config = dict(
    image_size=48,
    horizontal_flip=True,
    method='vicreg',
    norm='rmsnorm',
    norm_position='pre',
    bias='all',
    parallel_block=False,
    dropout=0.1,
    drop_path=0.05,
    conv_stem=False,
    positions='learned',
    precondition_frequency=10,
    max_steps=6100,
    adamw_weight_decay_other_params=0.01,
)
Rows from block 4 of a small self-supervised image encoder, named by matrix and row number. Rows with one number belong to one neuron. Each number is 128 + 32 x the weight over its row's rms, rounded and kept within 0 to 255. All counts start at 0. Numbers have three digits each.
After each neuron's rows are labels from the 100 images, of 14976, where the neuron reaches its highest value: "colour at peak" is the nearest of a few named colours to the mean colour under the peak. Only what is clearly more common there than usual is listed. The data: retinal OCT scans (Kermany 2017). In brackets: how many of the 100.
# fc1: MLP up (model.blocks.4.mlp.fc1.weight, 640x160), inputs 0-79
# fc2: MLP down (model.blocks.4.mlp.fc2.weight, 160x640, transposed), outputs 0-79

fc1.601:150156128144146138154084145142132102105088130115117124124151153168092136113099129120140124131148162127147129115163162138170188121111076122121229154152142122139113119117078176092129171101133134154126123137138143172105099102136130067103141143
fc2.601:089096117125159137106188167129108148153124184130101172154168120093119132093134125147099127136114098133114132121122115160114119149128139111104103110114147119146161172075094111109126089108149168098143136184182193064171166168101105234119096142
colour at peak: grey (82)

fc1.236:106106061128138143091116131197117157105104150103141158100140155201118126105097132048094135145131169137149178154113099115141105140162121112127151141139134082131137126058140131131166158081152100054131120102239056121136150170137126073084135221
fc2.236:069156189173122180090168121116071087126189093096116145134165093118125117121119146213153138095170114151119099142120144102087193167128123158134075127125166098059169120168145133121132118135154117153136159135096145150116125170107072158135174116
colour at peak: grey (95)

fc1.325:182121118153088123155098094068102065143106093161108131065160119133130132172083129087185139115169165156191100098146188104118145112108139120129145123146099084169120122156127115162108112136154147182113138130119116143112088190095178106129215091
fc2.325:127094066117124116087184142160154143075150162178120131157157103141134157162141132115149131109073069122079103133088112116097086152070109125168122148130141215139126150072205066091110111127112075055144172153112117069121096090103038127119129184
colour at peak: white (92)

fc1.550:131048123091093119101137098156124122201107103108151182140105094111120064105084176137158147129133104140123087097124130156133100172161085168153110142128158089130110156122053139079130043146149071138171138134141130196111091186139161113123127160
fc2.550:118101143107116121096117109121061164093112162094143141098160094140132159148122163154110133119147149133117138093150140129136162035165151129127113128113084206075114116103187128126134132099121188099134175159187116091105179095193077113140125093
colour at peak: grey (90)

fc1.128:136107142125149107167118158078121169127144146106114113163206082045086096161118141120137149181117118164135136115098134141112150102177089193115146160067163110180155124061118114134177121154125143157179111126112158118143152167139164166114146157
fc2.128:089057083140161110136142111105121164133138145140146141098171118137079074131140168126099128080145155152178174110118101109090167120139131120143151126131096111104129070148125090089082067117149097136186086133094096127113178117201131135121113147
colour at peak: grey (97)

fc1.180:102154123124104116135119103153127080070125105145155062145175106144114068160142123179043167138112141135147087060093186183174176081099149138156120146130060144172144109176157119123119131116143135097133136167139157135169159121103158161105115041
fc2.180:116128178131192104150142138128150135170115206136081153078148113103134189026133132136187152079136141144147084156153140082105159102133146113118133085102095176034168141113107109166109175100113097108181127077102126169108069121127095151129142150
colour at peak: white (98)

fc1.628:132163129143130078154084116167122110097097180112108080150183121060101101191146129152111163171115086135118140105107097096098163142138154180114143195123159153098149111094130091131125121096148138151058136137167146134160125154131147101123192144
fc2.628:149118143144128167099181166150097145146144103122117174125100141127117138063107114130075045093122140134193123106131154102161118152125134099096102149123221143156123124135081126099146114160130155144147105164061109191103115121097148131130095096
colour at peak: white (91)

fc1.565:138125073195107111117110133114130082052111220141075127151074092107096101154120184160095139152140061124172178122092092093133114162134100147099101099126123058163117135095122062143144123129113119133154117161116109106141106206138134143118094104
fc2.565:116072114173111147133152182170072095126163130106143125080117105101164122091104122158186105116116145118073107140140127059127174075137146069080131164124150150141128174151150087138182111132109098119120152155093113105103147190123166125176159090
colour at peak: white (97)

fc1.543:090150153189101123129129114159110128158165076131112105110157097128103137062162172084095106098108123130141114086158104109189132102140136192104177135143116197155084096133166179200119126109170120143081115129146143109074124096145120124138140127
fc2.543:106097060138134096119195153170181192114111091084176115129092143080178151147170120150127157174133131123071066180051122132099135106121116122174179133157120137143073142133120116093135143137072073141152076087086114076149139122156135126197116132
colour at peak: grey (88)

fc1.514:179144120090165214109149121149145126124126111097131179196163110106178146159148141119193160108141157099135091105145144187121129110162154149123084128104097141112143124097167109143120089160110133173108111170142142157068167102086137127086173131
fc2.514:132101099129080085120143068138130116115166159164106106036119113153111077128052127101064121081164065122058182095088114146104131150088111072114126121111167033136149150168059115091124067114134176120188138167128093105138093121125071132075099156
colour at peak: grey (76)

fc1.27:139097080160091100156116209078107116076118118175117095083143111079122132143099090143116154102117070138111137093086125115123096134087138149150089137143124138072089098135101054182140112158190063145146111154127120128108088121140131115099061119
fc2.27:145110101113134152152069127169123138145123163174163124090081161133110144107122155124100142146066185171144207169149139165142207108163075100104128110110093128084141142135111110196140161145103185131150167153125157098145179132100094143127143152
colour at peak: grey (84)

fc1.562:226145072088143168156133124111106182132138167125142147178138085119147094139106073129090140097121111135159153130127113134153158095150145127086087168158144141125140126099124153096106085121146095125121165104111117150182167099146147105144118137
fc2.562:150131129159143129161168166164127162140172090158143126104129093133195151107106157159154120141169110098099087130158103210137088129112198137131138124049158108089132094104149089113151093104115136132093089103126087125150122146125101142076157142
colour at peak: grey (75)

fc1.238:225143118158151181142076082141098118154096094106140103106104137130180114104129119114156111164100126111114112047123075113178129086102127131120086150092136149163051159146176127164163128079135152107111122161138155075124052159071144166115181117
fc2.238:162121099176122132127169148158143160151128154145103112112134128141123121110143117156104161153092071211111134138148112139114146145143128123063163065151139127126156152140141182194121165142137064136100150142154109168097140125121110111055111081
colour at peak: white (90)

fc1.408:169114116061121126089119142119151127087099132080112109124148136142091113115082123096136060120089125136107128129139116117159138090095099110131102147084144123156105153131132144149141176121177142172160143116145098112092157191087079177096138174
fc2.408:099140130133158115142154118097207099115147113179112162123171125073138140049166094126150172106115154177165092158134126144144167139150154107140114069161103148129171097102124134087151111138151137177107167153088086152146175162163165064157170165
colour at peak: grey (67)

fc1.315:174072119154076083179166179055129104147090121156169130130072079181126175101166103137106150194130090157126139073135109126158170162142088111128169097141088142092139143175140106182115105218121129110121122137148150113135128160172145108191043138
fc2.315:149150104150117139109080119183115179092145134132149087129139120113110061145116132184109123111157147125069115174154150032132158120170095149165099162143154089075139154137158179125126149116154094141099166116146113113069137158109069124124100108
colour at peak: grey (80)

fc1.224:085116144187116074137050110148084144151127115169119091123156080109134152137181079155144161144169129104146179124104127152104143095072130078124139138151147164131133117166067151160096067132130125090076118115133113080156174147109103089084125114
fc2.224:132170083131148157127130133154102055097136074128128152092113100182118122171130105094084118148117132124119119050101137132091122153164081149136140087149036063110177115101125195163144155195125097175107153104115077109114088120118161131127171164
colour at peak: white (98)

fc1.237:096136083151134064097149104151101106084113132119066141143102141112107083091082139149087127142164077145145114125052144076150141184126115138143098108111184125156186198134112150127093133149136139154116082084142112128143046194135117134162056146
fc2.237:116152199127167144110170146122093121161113129083137132121170112173081140147127128110180179146084201117183149134174077136150083136135173160111170126166121126084095018109150123123142142089152099128120126100093110108127154097168142129137186110
colour at peak: grey (100)

fc1.499:081053144143093154157142148115123072123123119092147105116160154099198182127140129093105117130114062192176123113121119098125117149167136114114162178120145147097150125100083162098140123173190092094115102118139146144084124140109114129162119142
fc2.499:182124127104130096123139132124177140154172172116111110228087116135147110135156108188107090143131130099072083091150138110125061109125112186158123138124112118144160149161126116147115095137113120161108144093136098089175103149167162089112094099
colour at peak: grey (89)

fc1.403:163126057102075155094081133153116110114129085158080131093083133128188170095048167186199205133128189133135105144164131131166120158099099101128155169115085146119078116115093137190135116147151112154073100117100092111145144186108123148136118148
fc2.403:131135186171097140146159127095169100092127181096123156188143136151128084156153121092141083109147104134144118126100143138116161071159114168165082108125113100120130101150104146081169085169075204071128164158139152151106100134116054094133141091
colour at peak: grey (96)

fc1.113:173189177137213203138141098115071131145130089153097074137153125101073135106124161132105115160123142106121073192113160065143132152118107115115138189144109113119143109154133133135153120124184147130072116174146151139111154144104156114141091112
fc2.113:182110140099145126103144202129080082088127152116090148154070117146151130102162077108124164142148098111075192142210144078116150138112141171113098116106154144130137124112142095111152145152092100093141110088091138075124091172133159120157184104
colour at peak: white (100)

fc1.51:094173152149172090139084178135121138135145139155099101086158134069170130151120097117154144132127159160173164155142095153186170166136069117208164142084132115164140151167113099121149101127110104163135198096113202139054130132133139085124139104
fc2.51:140035107106147150152122114155149092158164095158104141178186156102114082105124096093072135157099102116163140118197163127107155131114178168097123108112128143125075136071103112145157169121099171096069091150143118198087148117065093130146105102
colour at peak: grey (73)

fc1.542:118133119173085114162099179110116119170185135123147187174088040098134169075130111158134157196086175137094111195144133183151126142120102119215122120103158127119113168091204148111146072109135139103117133145111115106104140152180106134110149095
fc2.542:110192220109150162113152126103151127103127133140152124097158161137104156139159108137139073051187098135215098069149105108139106136142196077089113134095113117100118141120107094180116136142143124108181101157144158093201082148112151080148129176
colour at peak: grey (94)

fc1.70:136127080100138148072111135085071149094148110088089173105174034088137083089122154135129126105183138133087077112146169095099077176100110096104096188155120114143112141145127106159132086141186127158125098117132091200116152166098177151112168069
fc2.70:130125135120161118120116117103128142146150133092159088145114097109093128073097106162116135139125109094150224172185057146158111053160123160134201116059118140124111080083113112165125095181077115147143100117140098139156157161166094108075127114
colour at peak: white (88)

fc1.228:199109136156112159129123151119119133109193136119134160127118146170142115183098134129117111111156149098156090137201137133147148145110062154139147125082111172173113126062123171189067119100137104095142131086154123099128114112154138150131118083
fc2.228:103105155092179086088124088109055122114151118083117106096136140140072186104078143124101151153180073155072141108158177096109114112109112156071093171075154118180190129129147078116139116166139078087103110137126204089094108121167075104138058096
colour at peak: white (86)

fc1.181:094097136038163134163137099122109145140129078099100146107120121122096131151126140120244132121099148163141098123126144194169120121093127147077086151111145051192133135140098137125141129134081102063117124107058207127147097105061112124122136064
fc2.181:083138111148017108133077105183125109126139133169126123158176207134178150093140121114075174086142123089104168149070126129069120148102094111136124119177169120156109119175135155109077138132149101177113175170177115103067162122165153175135106147
colour at peak: white (65)

fc1.55:124149079088071102135186144116177157150185126135065139116111119139131149102145130098087203104150142116105104086130173150133072100110142079120151151195149091098145109149163142133109166104142143111075190125149141148090108135178096128114104123
fc2.55:045128060145200111142094147160141100142102157134143127135101151162113167096133138160141085121125095141160142147039084140138127165120093183139132145100190119162129146153198098074166148117197133155137122151116163138150196129073139117118124195
colour at peak: grey (53)

fc1.165:155155138196151050187125123131140186116181082078133161096144111096120157088144089162139125121108177110139097127165098118131157145101141122122068140112158157184132077117199142150206119143099094187150084113110166094123087107091120107129132147
fc2.165:162161147155122122176146163112142165146120117117071084188130169110144059101159163111093084189163104137097154093063132174158151090163096137152136092131131159131146160123148136173088111134144148145136115073119088120161157194075113050135126162
colour at peak: grey (94)

fc1.595:080108097130124164149147102061079102121087119121122122067033102088086145145137132078159144123180089077160120098108124164104096152099147109128176148152128148142086107131133103126198171106103079208087076105146109105144077150149112118113108144
fc2.595:205094107115146174190109116197153159110168121137144101122165121156156135098109117134178114101088174152115149122176072126137131134109110169052081137116163148105171108133145141150156160131116202059129122177135099195117089119072156107152129085
colour at peak: grey (88)

fc1.153:140177118056153057100165156126046164168110124152116150133117119180111111105116135135149118105095106153143108167147162116116132132132084081133145181127178076073134131114130129134100123107142103135153128159110178182133060074087150095069172169
fc2.153:120139122119117168161151167124162115106054112121128111149087164158109184184165082087112090127215138105102119085105111133182107112122107109139080146155068118145174183153124130087234095155093122136118117104139108079113156082135102157155097126
colour at peak: white (63)

fc1.428:111123073161131100164130121163072143125157131085083107124094122133104150143094105133205126142158116108112153077108174211128148082048184098109124087108161139095123149140154151123134179098143073096105095106127167151141135125154155139118105191
fc2.428:152141114093145142140150142150157092079070127177154159063091140139109127082135138125103178113126153128137102159172159141108167083193092139163169081105112098217109139134128139097101097155092104088140151102118118073178110099158081073194137085
colour at peak: grey (68)

fc1.313:075172116111150131161127143140146131132104095154152181086181140146083103130115123135122119201085139125101095086131201094180111165120126108121151174068120138114081143093117145117169108080120162168132129108109116146132160137096138246163173118
fc2.313:148033157101109121119199190133158125131113167140137078119102132104155186138142164151119109104077110149103091070110131143158130108112201138148128161174147126136101129092137142151093121149131080110150119146104124119116138116180135140132089136
colour at peak: white (59)